python train.py --model="model that answers yes/no questions on an image's attributes" --train_examples=101725 --fusion_encoder_norm="layernorm" --fusion_encoder_bias="all" --fusion_encoder_num_experts=32 --fusion_encoder_expert_mlp_ratio=0.25 --muon_scale="spectral" --orthogonalizer="newton_schulz_5" --final_lr_fraction=0
Rows from expert 20 of block 5 of the fusion encoder, named by matrix and row number. Rows with one number belong to one neuron. Each number is 128 + 24 x the weight over its row's rms, rounded and kept within 0 to 255. All counts start at 0. Numbers have three digits each. After the name is the row's rms in percent of the matrix's.
# gate: expert gate (fusion_encoder.blocks.5.mlp.gate, 32x80x320), inputs 160-319
# up: expert up (fusion_encoder.blocks.5.mlp.up, 32x80x320), inputs 160-319
# down: expert down (fusion_encoder.blocks.5.mlp.down, 32x320x80, transposed), outputs 160-319
gate.19 122:122130176093126114135124134111116130123096077156146143128166118148151161115217126138116124120128122147105097127124108142134098108136121133152112123128137141133176120117128108119143146163125142126156119131114148092126129120131137085185150096139134111105141072104146100134139138097125110142165127148126110110141090102112123152135144148143116117141087102128110097206169140120113130133143181163107094138110127097085133107133152127179124136128113151134065141136158119125135109147137133
up.19 115:146122119138133179119122139122130153145152197094129114100100124108116094146091121087166157135084140104149156130117127117147152148114114128118165087120116137122121139116153124113097111068133104145109157100175130151149121106151123186063107159146103139143106171144094182120103126109138137106128168112153154168139115132128137137113122119111111139127175170087122158094118097140108094152137102078127152121140088169153155136117077111105115140103166088122157136121129106144126160107144120
down.19 123:147085139136117059110149141121135100103129116144177142114143141125097114117149116163151150127180139155106136120140144123122144143113143132124112123111115114152080134143115126135126129137120127153101157125141147118131131144135144119105108132114144107134141011144132177093128139166098125146178138181115113121112154110118133119144134128106148114106115107116118133165064130149134121118127145170164127115127124131150099111149087107129132142123127172110097196161133122124138133134132130
gate.20 076:129126100152110111113116130119157118094121093100092140157080152149096107138114117105069110129112174145106099078137171124130136081130139136127185143145114060144122115115088154118123127092147140130127104159161155147135119138089130208108180157143116132119114123137140137142136149122139142148105128141137174150112131140108111121128144119143109157139163149128126135106084151153133124153124128120177141123131134103119106137121145132130117123167112166100146097168110120096113090198145121
up.20 088:133125131141116135090167160107152125085140152146152106125108115106113118091104101154098110118139140122159102104137125122206155144119166158154118140122156110098105097078139155102084143110095128132083138200114146112112110161131142155087144116110150070108134099132100154123107190119092115149134125113131118109117117123150122145148075149180126105127195110124106131087149125160147113132096131118108178126139112115165149123113197134104153154108114128132111136112122149100111107112155144
down.20 083:151145155126125146131090156128096126128126131136091118143136155128069105166104080123137158129086123107105132136162124157126114160161129115103162102144165181118108101143125138134106158110118058132113089069123097166136133147144120106128123120121128117116130122149097121094055144077148147112144119203118091150176155161128117095102131129114114138194132160140118144099138156149150144140120128105119125123123147105113120104144148114122144131110119154126112166148118138119126122115144127
gate.21 108:063119176115128158092102163097120126126134188097117118121133107149076115113163148193176150121143117118106107129124106164151142134134169118120123163129111133139148137096127097143135100116142130132107125118119129108126115104093092119179132161152104138116118177134092070120129097162077119103155146103152123133121103127131163163170109115128100108125109100159132082119150118103146153115110139098117098124134164152111114129121162115145118126087122145129099150118137143140117133110137153
up.21 115:097128083134154200125135119083148119126147146095156124107143128122124116152143087126124120112112156143131142142149100097127118113125123154130162077127088130116153131152128124178145144146112128129136121098141125149091121096109161106081154167151150113133144113102143158113132123119141129120137144172154149127123188126130120111106121101117139105133137174114148126149138118177135123101161145118075137146134152094120098144155073120154124119126113130118074209115098114098134148088115127
down.21 107:107140116142127134141117187057110182104130116151113130127142125151100108133158139110172141127126131160126133137125143130120108118106104116094135122114144122126065185164113115113133144127092138135129100121146117099089142083157124168146082077145143117131119099110098196092109140141146160147097128162145113082177161130117101152104101116130042107116212072134157134101112137147144127124140070102114135133139101117136150146146123127113144146148108098109119149140106168088109138141129104
gate.22 091:126118119123076115111172100159080109108129104153151075122112150112142127127102169108196148106134080161150137147155114119130135136142116133146130144150109084124118138136086177124099127105114120133127121137137138133132123112162132097162131133104137141131103215149100145075085083135147095117095167150125138134118137137162106106130115162149141080124135146106125109077114092143106132152108106090093154127138128119138134147103073107080121129101136130135110098150153122128141160151121099
up.22 089:157132117101116090130131181152122124137128158133119142126155130098085142124113067090102098121156135124090136074122123090117115091127109150132096163098137148133185136138119111154102161149149119171154082148111138118104097152116126123164107149106167091121127083092140152131097170128145144137074119109133129094119118149130139171140122128115154140123121132152156134148156098126114153141099199162171125149138121143114095095137156129149111118139132117125157153141118153098132157139132133
down.22 090:134151191135113176117101112100144129154125137137101104143145162154049180126086142147128092131134084154137116119151107116117120101150095141148099100137115141139113143086176128145152133141111121108124128107105120139120115123161139107134109136142088115119133098143163119089117154134112125138115117127111160165136137113101128094126105128093065125146112082144101127132148131136101130110125120132118123128116159165159124078138125102153091090133117083135081100137090142131114157138135111
gate.23 151:094134129134165124153098124143141141107110088156131091129147136133154108137124222151136123117165120130121153152117158152119133152154151129107121161132099140117034101128107112149134158101136115106112122095125142134121142158132134116116107123109146160134122156140088166116109116177127135155112124103131117103190133143097138105120158121131053147143055128149115160064110106191123123102162099192099114131134122153122111136122124118100109150159119114118133190127104126126109146117129127
up.23 144:122099147136118132119148153097121131126144138087094149113101107118126136105131053091136107152117148140110124122121153117150127102102086116124157120125139101136189149155138141110134084149104149133166127187133117120131102086118123166147144093121133101112144088114175093154119147067115107107129108120141119156118117128145124153107110147130203147129188107109147109149126174096122140099127125082114144132120123103117098121129133117171153095097126116139118056141136151123139105182169114
down.23 138:107156140109140110103109145111155088091128170151152141124156127174109136106133139157110118147111137114133157132125110145083133070121122093159124128112122127127131110141134143140115133099109098150152116155121127120099135144135089146154107156137146128119111155147077126147096151121150140143137131146136133147118095171089150098120149109132052160116134117125139140079145091194117126158153122152127148133119087165123199111130122075124109162088164145110205107108153094149129111120133099
gate.24 105:132097126085149115132137153128111143154139165116169083111123109135043129174098139160101094129157112148135106109152148139107132129141147135157131120096151131148069140165142080097158133136116113140071139155136159141109127137090128085097120164101123136130131117141116126140144158153160146139151128120125128117135138139130133106120122099117121101104125155092139116137072145134165137124132119089133129159151128113170144112138125121113146109135116143131117106103100103139174137137148132
up.24 103:072125124085145169152104171110138164123110141118147161158143118161100137153144078067109145131152161143103145111118169123129129139144155122133156082114098103109161125077088133138108102121123126128168137135144095111126160116113126116179177130130100086137122140106132159141169135154126146160090098162099132129117127143112145133111129109122165129115184110137115122112159139117114118154172133115149153128163147143153116146113120110120113102150101125156083112129104130160142114080135134
down.24 102:097097140135111104129116093108114115118133131118113146153167132126137103113085176139164142122165125156120143105123109168095166130123134138115150103156153133143080125127102170139228155136118117128105136099109106137141139136152132110105153129167130128119102118150078151128113089160115117145135128138116075167124136144154154112102155100147134146135162145164149149094103115161106115100118123174168141066132097116155116142175115103066103152121139120127189180118105111104135172125093158
gate.25 074:137129104145122112080132151136131149144118075131116145141132125140094169110134118105162096155126104106139117102119170094121168127123136118102112159120111061131101125151139174124161157092136132113140135105095135162176126132116179118106118165137141125118119195130143088105107153116176095119127125117103135146122063140147115109132128111108078122118127108117156094123086169109138164117111069143136116161158129135112152155155091142066120125068142127115155100142154154117141126168119147
up.25 086:157112143132130097147124103106142161098109066114097145106121114124095128097106167142128105131125129132118137118113119138112112130133147141125085072153136156135143154132116087143164125105120124128162118108152114119117106125106161149128142110142149110116100071118086143101184155158163079116148169137140071128168122134134115136123134145153176124147169121177109114121145081140154094168150208125122105132142153136164143153116069152179145126140108150143124120100092098123154157145124116
down.25 079:150079125114122114108098136139129197112100155126100164102107119133142159136108144137129129176130169130133150126143146146116124096116104193148132134131115116142108133121078160140154117153131139124126106133146146136129092148134165138098085154096123141112110140118121136086115122144141114115138158110109143172157108106129140167113126125127147119155106180132158101107121116166173123098111166072125110167141135124141143100114091134180170111168110105137119145147128113142144135171100159
gate.26 116:104127076154125121106101111085140122130145116110167129158115096122154119109132109114124127152185131125122151110112140104120135154113117152116127100128154119145144097111141095116101121150128146153147088086147139133147121074125144110174118132109132134137107111117144116153149099119134129120102116153112158106126093138113117109126139146106072131104146122140146135147115150123162133132136180044137125051138117117140102140123118138152179131127114136129096070106115160123132083133119131
up.26 101:157150111121136134101114103107105125118140151124121122170134099141133131088124042108137104161132133117120121111129173125163151112144109113112146118091109113136137099135128096106124120151139122129140109155132124084127130157141141071120179130125106111150148138119108161117130138117129105135111133164155085114132109157160106175172147123138118125132125105128150156137167124121162143147110146135125148145146114169117088116095098143107165124120118140122098077124161178164131174118128129
down.26 110:122146132085140155126114109133122143091105146145124103117096145120097115119082143117068148104097129137108119131131151162128060119092143147124110079127076093117161137135151102151182145113107108108175175115156137140136127162098123081149122080136162110132129149158138166092140153164112132135132127101106121135101135148127143138124119144142190133127093163134127137130140150118104127097127143163126144125118155162153094147140161135116158121099158156149129159113146114120115144158124123
gate.27 098:113091089134126137161126145139142085110133142115116108131121135182087161144174148137067118123162114102127152132143091117113149145109090120143175091108168136120120111138122123117123110107113141107159148130131142151113102102127144157106117134111096118146146114156157150156107184096073168157154148142122108112134162114090140126161131130125104127132079119136116118124138147164158133150140154098121090154144160132145121156126176104084152137146132115123181128171152068136157128119125148
up.27 102:109142165172104118106160142102128137117121124125111178143170127059125105119060120091152122126137153171116146114140112128154116118133145168119060129136129102123131129144110080114123134156111100108137127154125122122110165166118133137169115064157161097116140151162140155111123097131131097122132097100118149105145159132132089127113143162143175096141120162151133111108126169112137124186118068159142139169105116120165116120114165086114158118114132166130111145116133164149125119127128125
down.27 100:140098100087104140134162106134140123119129168173129127119143113112137118130159169156178123141138104123161161123133122143128122113121117121101117100113134161107107129101131150112090071103145101116152135149173147137120116114106149133104167120112147138109144154146120215140142118094133151172096143173141101131152129142108130108115131106149073091118173135144104148101138107149147124152110162079082154147109099125092124142104047124103140129107126138111132177115118122110096139106111114
gate.28 125:104124119114121130110138185103096158126067138152144147124127115129090138122111101172116100139132137137138141120139116112130147112134076120103130143130145127109090081134102103111121130134122122153158117124122121145130106090135126124116128137139097152123122192145092157133137145135169145128148144158138147096160131095127119142130115139120083107125120154139133103130160136188141119087162179000133081141144129113109169124151116151154152135129110143125126219106113087140141111116156127
up.28 121:127127143130111139122140181094099140144096166106121143132147149145117152124127095149126122158141146170134116126160106139147122123148081133119101109136161124109140095146118110141103104128134100110134119159124132152135093112099143144108139126168132127127136186130074119108121150156156163120118141153159144098162137114125142126104149113123097112113131156145117106128163119181144108097186144012109115125139142141123178102141151124164164136132111128122102174124097095139149124103135127
down.28 120:085111150120133069173135122112131151120141126156111153113126128124105098113093075153108128128180133124169133118110145148118139097134136108143126132123098167127170142123145111116152117099145119126121125132124114136135124121137101143101144120166104130121170119139076139191154174153132124134109091113132134154142104132141133111104152155137130137128178135125119145150151147114137181136130119161159138109121120138143110137124063113075108135142124101117140130140119114119106133133106123
gate.29 095:108153139143131151150146129119109121139143070117141087126106119103120126139115098170171136098144122126157114141121132150123119141135109124139111142148135148114095148137180116088127131083170120115118136128143160149141146127117152094173161132109088166149109155111116127089136083144152117118097120106125139108125135182110138165106136149148097142127140176148137119187111108121151164105085115180160125100104174107118052117154137109131122142133155138108125098129173100116115121122128172
up.29 087:128163114109172119153107121099134173124114145132149137139165125159095070150111097183168125109123156126090107130117117077141119141119169112132166069157157150107086142092090127133085142116112130105131112115144132156135077136094113181121135083145134098126127100117130097155135102151148138121127134118162143093136134120142123120157119124144154115135084105133140093118136160124123186141158127090130145179119137136109082118133126146111120139143094134122158090146126134094138106117123117
down.29 088:161155135139146111140134167118107125106158110158154143128162160111146130097105093167143115138128144108138108125167120098076093130105151117120137200158108116137094132136149143106142100176112142123150141099143112152182131103125149173088112166137112103153121145134134144095095128126137144122131140112108124118163152147129113147145100167123100151146120107112135117125125151156127139118100148164130158111113129141132095096102172134103091124129099105095088102142166144148147106140100126
gate.30 082:136160135158104118122133143121115083114124107120157175114066141132148116142082110088158134110132103123128113126125161106102133160111114100125184165121105128116089135127122135119139149172115130148141120122059079141099092129123160101105083116115124102131136101099136133161159200109155099107117118124135131129105118130133108145145100125131185156124112119114111191111067124152130150137099122097114092134134161136121129090140137126119153102110099161121177140137092119115106137135126142
up.30 091:167145102120137133138136121117119132120113134152106163121173112131118127128183118140136100154128135147126124137114111152102111129141154117182141162160151144141133108146096134078093093123103161147103113165166145163111118131092120175135126105134118124120135140179113101130111067128115163152169129104086181101146167123139121106111144102108120166112176146099143113150135121139153142127119149150098117114104105132077153117133153097104129119109149131134112162122133131118098128114121123
down.30 077:127102107154128132126139100148109138150165170077133083131154103154089137122121116096150121135117128119129151154130145085106155150105122120117137151088181121153162108141084140160121155070135145144120123155141120113130146121116114206078097115095131157116120148148112143116121100098156147115081094145149137158149132147107110083123146082119127113126171111132107121117087141153147133151132075149115133159122147132151130114123131138144140111169132127106112168141162140109154157124107124
gate.31 097:144134093168124150111121107186121116133130126127157090131136119134099101145132117095116146143108112085165153106127162135120135112147125122179125162116093118141171073063096123156081114115117151125119110136159135133168172124106123151128107107125091162112130142130086148143155134146123122113131123158142135119166120114154137141137119114098097147131129127146133113153121077142156129155103132096149094140140120122131135115097167202110113107128098130133146106107130159139122086155148165
up.31 093:177141101189152123099093081139101110114119121188100139143129101139157124109145128133171181141105162085145137117109109067150091155119148132130115120145133112175113100102120144159115140129141153146155095124095142131124113104111132129085121151105093129129135197106069127114155146182165159115112097127148135151124129106126158134119119147123128120143116109092109108139127103179131134145127101166150140095114123105075131125152141135099147102114115108152054115150143175110148080132134142
down.31 100:146116185102167157151128054131113125099138075117109170148127098131136135129105098115137124143148155140155116157126119129149161129136120167101121163164135102162135150149138104078086100114151116126120087194123109151117141121132114151138107132139149116185106163112108085150107118160165126097097137115102132113087171137103129139145131132112097131140155100127115134088143139125115122157180160134132132123160164178112144151094115152144128132168165132128070135165155115132111153095116152
gate.32 128:159134128115151126143158126174157109129099083149190086097117116129157125178121102150119097076145138103123099169111168120160188143139115135113156136138118112110144164146125139171160125150150142097142125121120122107104106146138136122152145135111092114110140133113141105131123112176080137127164148136127131162116147125129183108122101113094125124135089058122124152130175141078124091167127132127105122108134132149105082115102090122101104126134127118135153139119122129103124159137127146
up.32 115:132112095141118173134132082167129122096111071151105173103137136145099130154134086092132149102103114156125163155204142151098092125155139101135137022110157129149143130108120131116138133125151108116116128098166119132109159137129146123131143097137122114175130167103124127104125123143137137125104121112146131128140151124150112152092149123144149129120155140142094075108115140100118114136114125095098151139122141145142130122113147137101145093104155090148083118130131140127130118115130150
down.32 121:147114086113145089153134105163128162118132123167126130147132148114062113136119119134156144135164099186142133151161156134124195104112140164175136111138079131140043142095108158136176124140117116127107186040130135130161116140105097082118139145127171118134126093128125094152125146120141141153144164121116125093146129161152160095113125107128156107129160117142137123163143127175136120101155176113105106139129151106148150121140110111115089087102116160102097132120110175141133138117121099
gate.33 105:151108109119116136093137094106122142128115150134148127118079098143156141142152114110105165183114164137139103141112154138138104129141131118123119131164107128134136145117097126128137145132131133101122126101101129133114098097136100142123122154097111128107157099115134129083145143131059133142127145107113077141131132131115115090127122116148109123109114106126130141077136123089156111148136135193128170108145134122129126131109124115136160108097118131115123186158112109104134150125125152
up.33 101:122151136135146124127135141136145093113094144150102113116157116112179113155156116145106107103127123124152103129113122099145126163130132115111119135115112102144148143174131147135135106136107111127146154187101135145120136141121144153154144126122128101110146115118161137102135044114108153165130117166160157094088174142109131127102167151152123132138117125113148103119121091144127125136143088124093108157110168113088113156135104155085188149095141120134182137100146113116109153147127110
down.33 106:136117141128153097113118151084165120132120128098161131133132100156123132109120073098103130114114135135145096115151152136127129156135131110110157119144161110139104143102122165125072162126121138111135108131116160114117135137137120128131129134141124138092094117133149114083150163140138149150106143152123137125114153115143150139091092128138166106144088098130143105089063143143126096163107100142167129112122112146149142171108107127131137137149134146118111132138081142106163122144114141
gate.34 072:115163076136148175106115099105109138133107152128106113105141186116124099108141097125145140122111118122104124115118136126111095080075121103131148112135123154125111100146077142142155092145124137177140137122154128138141149128136079133153105121134107132091150126146145133124125190144130094129125134098102110151143145115122121141129144143129169139127077071149140133173125114144124110191128133106122122120115133144141128121142094129114151138115121148150126099098067117141142131137101124
up.34 088:116132124101105084148113127091105143125126097123133145147124124133143120114152095119192127136165099153157108137129123146106111123101164104111112152114114125145149100108131107139111126102139095137150125125091139090125108117151121116117137119127124104125143109112109167140184136172191116100134140142136108135111125116155142149130094154119156144132147174109106142132104155108114164174101130129191102147148150124099154128116153153122138140139096091149114049143122136070102129128121129
down.34 087:096096138165158096105124117147123179113124077122127103145122079084089121117157094140161116151099155113144129125123109130116136098165124121115135140131137114130177153141129122100085128164133150154134144113133155136136107152107091155127142088113108132129149179144125161151120153103172143132116114122130131175115119112107118121132134134104143120099181156130120170119111098124105121097095156101149126139147139143087130166129117133110142148125139140110083063138122148130098122158123119
gate.35 098:145115157117084121123151165140133121123133144074102119114094151146086104140092169119155091112114123124134101131132180127100148131153087143079133130123062133117160123151169109112085119145125103149103136137156147109146151134162133130110110108103120131130112146142131131110103104089103131156143153123145125144160149160096159143158120158147104119138143157143114087118191171099144099129095154140137131141131121155113162134111107143154125097109141145129207166108121128121135158121152113
up.35 105:070140131136148133113089108119110154113103119128171099098168117113178150148138090096082127147147117151127144109114126130142106127133188123158091098146172144161122140138147150156171132139133129146138135131083119118106109083122119167147169136145135108123153168124102101159177152124149118089131111123149129129122115099128093120108130117116117119117122102132162141123127089118133153143150145120078120112124107093140183147122128109139137151135121116126116075123120189151125144135118150
down.35 107:161155162132154120080120121127084114125171091111121122126117111156118155129087113129086097131098094134110123128190170126072126128112116147145157165121140099123108150108138109152141105150136135140110155140168116172126129085136131214122127145111149121144096147133127121163161148147120103118117097145161145123112114121134140169082166139121113130094112160158135128128129115147109138126197106107090096120099121125114154110083133115166128118150136146152104134119140132134138127142131146
gate.36 098:153133140118130118138127117161103139129121142136119084094129128156086124153159164108171129102152164118131096129156141121111113137108123128110170080134123150133111100153149120131144120134152113146180124114123177132168120148112116171116088121142106131117091132132076150099127159099139102136147168136139104106097116103139145125171129111125106113135153110133148105089124159131132133143140143096172061144107169124114156114126110124187140150121119171145176113150096154155132139117112134
up.36 099:159133174135112119131123120132129147090155149140086107100124136147152102165122166091157176104148167105154116114128139128129131138130135143101121049154116132173117152101113156141118118127119101127094146133152116103119109156097134143119118093170122126115106119086106109157144105109130090106160127145122127159131116099153130118151143107121134117142124090103121127132155142100145151170126093173157119161120153164131173107128132119146139130150106174151174141159107110123135122115114124
down.36 098:144078128098155163135165171140114140115119113142143097138136151125189160150117145114105101114143115126142161121135114149114119150127118108136110134129119114158095118126121146146098135102111130123123113118142076102135116159129135153110099103150128102115142087134099134098119137163124165122110085145114112116121146111104107204100122148158137120133110132157123154151151121166127120093108140114131103155142098167102125117122145137102135154179119103123186208134116094108131115144143140
gate.37 099:097119121140116094164165162128151116124108107135115112126102146107079131130186141124139133123109094152138134160133134149109146163085158083134173128121117139091111120073154096152102106150135136113121135135139131146134106162131115091147143109151115151104131158133147124122113169121123156141123152127136037150159154123128146181136146155133199113127116083120140154068078076099117117120123123104135131104153117109102112137130125136120128132106143133147080122158109131165065110130118123
up.37 097:107100145130107113094131153119131195136110152126142059127102110134090166143140142096154129124119135140106136112129117157133133149111181128166116129133146134123105118104120112110112092128140107082105130143085142146140134141161115108082135112124129146130101111120090094132136115096156170141103107157149103145134144125120109186151150133145154152117138152119133116108149094176134117099104226101129106139142137156137171157173127154184121111125135125106111112135154132120087126106113125
down.37 087:133134088060110164101089101154126094112123133123166135131143092110072119142160127140117062132164149129137127153119148118132125093138096117105143122109155133171155103128159116156111110147099127132134115121140112145112148162118118130180130083147127106148127167139126123148072101145118165130097110109161143143192117130122174128167153125123120163122151118174144143114150121112149152146107165105135111086135157122148108132146138144163144158120148091137124160161101127086134093106129161
gate.38 092:138152099177148121126119152133078084134138147146134079118112123132119118151102186084185138115104122143114119128148134135149149144136133152178158107099091149131139102132118112148115119094138093111095123137084148144125143190111119115126151085133103118115114088120149076122120117132166143130113129138102169120084151145128174102132132118106112142138157118148115135130086115078131163149158089100180123121138118138111120115105193136127143101118148140166137127120180179084110137116117103
up.38 099:150104083115094147104137074109137143126135118070116133134075131135112190120164098140024107134138145120132124143102140132124133113129116132102093060143153106125100133121173135138138149145154147149103151129140152129141107108132126132098127119157149117119134148127125122113160142109118115141089168147149112166119123116138090117130130145140156117116161100162129102135168174142111090127138168170142104121140123092178124145096121140103151164143099161094138160130084105149135134162119160
down.38 090:116110093091082122129149156111141110156160119157153114122142122134076154146129144118136130109119178111117131120117149139094143117089136127146134102135096115141129134120120131126149079096139139136116167169152111134141112090120138104128125157143099119123136061112112146141090167097114148127114132122152121143155186103115126128117150172087062131119151122121143128119128147144104159091187163088141116131107182158114126155118133149170084106123120125107118052149160147120118150158147140
gate.39 070:111121128108154092140114161130107138113150141093164060123173130108070106106141107121141171132155136110130102146169138155118100098136135115109159130086129140119153150124110124139135143107112109119129127136152131132105076144116161140152164132132123130102114093137186131097130129124070098109151160138093149148100118143135201115144090133128077099116078157153105141112099144149158135173129130146118143131108084150116132130145125124075092148207099122136126111140125098163131133132119136
up.39 088:129115145088121110107109148130115107129126124125086149156146161120161113146119170140127103128133107198129129113158118109106163109137126126108142112106084126106121142153087161172169122103122106117150074165129120142126117160107126099157134137133157116120122116144135121090127106115138147083134088155105153141108154148130109174162129109119148114095125136101143131054134136095086154144140158100123144100159124130114132122133111134093088132142111108128161136137145106153155099086122102
down.39 082:167091142142133134159125132138081149146139124117116135177136152150171119123131135138143138122114110066121150151100118126141131141150132110160126104127106129117130132111097139102135109148152128114135112143121123131106172160160154135141114169145162087147168127128114143143165156119133122098122112080139140147165114112119137136105148117116098114141130127114125119090139108112140126083124127108121121155101081190100142116146111110137123145119124101133128132122142169152140105108129129
gate.40 108:117118163127082151137129120136109139120073118115126130093108136099107119198155161143113134147154142089119140115159181126106150116120126138128114083133141111115174135131154164135115125087157144139111145125098138142131127107108148136115149106109111122098123127126116119134169159121082146125149122131140128170111145158103118133117120106126141108112153116125139117128121114134127108111124165090104147127151115122165168087152140112134128130086120130138109090127123153110103162111117159
up.40 096:105136144140140155127130154126130164144150160103113131115085126135196110108136110097134147133092163102165120107114130126148117150122110129144116116090132168139149117111124131133135109111123096169127153132151144126165132111160138146146127145125113139146138131080155159169090136122146150124119114099135154140112115136155117130159144125140131116122106162164103149128102112142137094100155118113176141100091121121152125106108095126152151112102110112146112146137119069104074152113120142
down.40 107:114183112150141150120138168163121123156134089099110132129109149162122104131140080142107161129055133099129092141127152144124145189154142114150179183111103129136082147133123108126126084118104154085142139116107126149144159120124113110115136119120158142114113138106167132185100136152135123088083160094111160123151117134156108126122111126111096131135089093151156128079075177138151113140103072122135133145114138117114063158096171125156156142115108136101126123148137061172131161126126128
gate.41 108:145138110126136188146120079138142124107149143148127124126142146135148132122144117141148134163140118137125098113154129150071150096105112160113150131130094100117116128078170142150151144085168160165153098137097124148172121121100152165090160149128104110122113113125149176145100103095166137133114126137188149134141133147116136187195088149134098132142110171162107122121142168159130134151102127083087111117117124128131113123099133123149164140127143105113112125128123119078137144136121145
up.41 115:141128126102141097130165147101091121086154169111127149137151124076205162124126153138124146142163136139115139102122073119138088138116118111135125122142133126132096137137096139137086093155129128172181135084086117128146146147129123067158111148105132146121135080150134135149147141082159136127147137117141102145113114111111102080125147125133084142116108126132120156128137130115102145057124120071160132139126126139084148125140061135138104133112142128116105070118131150146128144143113144
down.41 123:109122183115083154135109158148124105100152177136159129165162110076179103133126160035183127116094125156144129152113111115131138131113122120127115164149123134128150115122120122151107168131116120134111067107138160147157146102138122138158158132153136110120120126141160132166117114153137127123159103130115089126115121133110136170076159131142121108114180169131135124121186137120109128101165125077095163144122128142092161123142187091166130128108158115114153038126129118119139113093123125
gate.42 078:107127139123116092135140175140158156150119138162160102139122111088105120094117150160100102141166142130047135144193129136111122130116119103143102144096103103169147129130160128112141147138118142110168124113160146124147112104119134115152116120114085107127112098165098165097127163125088154132140109138119130117139091121107156127116126102108078142129119135108132145095134094092143169117148142112161107100111099147113132082118107170150134109147122138097140148126122155151117143156136111
up.42 089:153138134134131147079099114115125119115114162132146161148117150116189141135152113102124166138149109111143128133108142112079121134125153124140135132176103132142129113110150144154123156123095127131121080086137101088108129143134144105125132154143081139126157111104192158117130153141107125094111128139154125091092109132129110108131129100116115131140178106170140135212143143158109088153106173096139133097138098121096164139129141158040077172130140181144153108122119135133126109118140141
down.42 096:142127134155144119048124118129130155174154174141125153126126137133123176103164129104099112101153146138133142151132089113106207163122127122112126147132107056123115165111134120143080119130146125163149145138149098127088157128137135108105149141135083136128106095140140101116108159124133133114118132119099127123122126122151086180127132117184100120137154149133150113162116100097130139179138114089104084098151169122120109122133133135053142111151130185143131160151119125137109174106119132
gate.43 075:129127135124096111135115169120142125148140115105118101136119152066073078116124150112069156133167125161079070073111143133108139129110127126153130136144128124105151117129105113133156092142142119099140128094090133134115130104096114126119170119152142138113136124136138087098092102076090168136125143135130129135151146126140108136167155168141142152116155133116141110113101154120124134160126147151160144090140119147107162122159122108161118122115115132107146087163149136112151057147162165
up.43 086:102102106094114120118107095112136064148172109089137128151111122134078159099130098120129134142152125122149126125127119109144144147128119165117155144149084129092173094151105126131095082136121103094137156137104138118124167077096093131119129136113173106140117156167100109094155154114125144115131126103124100160154136101130145153068129151159153173115168112112137128088076158121095146128094076151143149109159100123089130116138120128156122123138115135145152143129126177134141108186143151
down.43 084:116154155138091150114126125132121138093149142109123128088149137108107151148131083082150109129149098144100111127125127094116097198092177143120100109093110142099155120144148119104094128128089125062126114159100121134116100155138129163109149123174150121085127175155152119083118100117156137138137149137139122147177107100126145149127134125142147138123054152086120137132146150131125112097138090158142149124111126138114082149128121117098109127141136091105174116126116119138143146175117120
gate.44 087:133109105132123147160147150112150127114128132146145134127073120125097112125101119084131118112126112106114147151133097132131119147137167155128124137136124111137158140129112154145129153119090139138147133124078140120130115108123114144122098109119154135136123134132128093090141143064166090124130089093151127120119130128088119132125137126150155118118122151123123111135156159134103076172111099212149152130165106154099151132134124135099143110128129103102158122125133089112164090098147119
up.44 090:105121118113154143161118120145138091148101095120121124153118147106177116134097121072086109102125170129104125151142144156109139131135139169147128115210089072102131140167165109181136094162088132098114093125124113137195146106120134116090096140139153106133135136116160085103144177140153141133108091104107124168082139132087107105138125130105145144108151134086107118096128109137111112111129129091124160088147105158141155122124089147104101115131129132126162064104142123112147155104108142
down.44 090:141131147149140126099094146124149124130157096147171125140128140124223190137148121114140116139151100097120123140108200128136104080102099140130109176121127104107170127118128123129136143120105146118111125149123141147125139129167124072114126127142110140122143113134104124143119078141063128127142109131150117120113105124162115115133132102097174138106147125141135139123139136113135172090146134114155132160118128149164071115164165127118136168138131114136126127137129110132108136083085109
gate.45 111:120115091144129104135172102107114101135168154137143122118125125133101133159134155138185117089111132144134120115103147120097149122141104129119172123156160134131110122096118112110128141127120133124172132163150137137147127124139115111130125117129131137093132174123104138159145124132114145136129106173126128150137123115153146137102132155096115135143136119152104146083130072152117120165150148173092135125111104121125112150128120120114135147133143110159164102130082145117148085106122121
up.45 098:139149180130114159129126123142108117089144122133086162109102143128128139180156169107100137109105128134109125131143181135103112100132124117133154071128086119118101172136138114122089137123162148158117158147148176170150129141139129085104161091128098147123155128120121125154112155113153154114101108117116127110183111136137142145117123110116119126103123103154134143119095098169101126118155166116045135144110143092153174090129073101101122147124135111108157193153130112141109107127159122
down.45 106:160132136132109091140130152105135083129136125131128185164134152114109130109140166093182129107124097100100103136094147151061138113130112145161173135165117130177125105137135117151135131119133146139095159121131130119134156141136129083171138108135094142113118103131111146084168108099122111124118120157101108102140135136150133138115107136136140090139164089124130113097140103128107118100129203148088119157110132108164188122117155107177109141151124135108150131116077145164143143144148131
gate.46 089:144102133116137159148143119088179116121143083088131138136090134123093107163137120137125131159133133142133139106119110126098117112085083130108139137154159106096153114157136131118127130118112145152150117133091104117103130132142098141095107101108117156095145135121162154092080116132120155136100106145153078120125105111142106167109146120097080129147173148105117122142153109125113169096134121101132150134163135102124119144140120141116124140167135099168130053131155159133104101105118158
up.46 104:109155092125134099131154119132119142127110135194117145127118115130052133114113108191129143167081120160132124134127156124125124138129128114111141090127150129173115153140112125119117093133136146144100116160163147139136126142123141119155157151119114104156125163077101131152121089167158156113096124124094136174163166090163116088128114103120097126134146143125122131121145126125124122104137126088108136157145148106177161116110095105113135084087143112131130185135148134143163088157149114
down.46 093:135154154146136106142163129101136113132139124068101142095105146160079123129172114168105183122081168146102107148109118124091134129152126115117105129130128132153129170167170123131081132132140146143115147164103144098150139129121111162119094130103091111124128075127134132181155091133153149149110107113097104081148171116112103134135135120132112135112133102105116119110179104132124117108133147110147143120101104147149118096166123107140125148109147120121124101122151181160154103116146113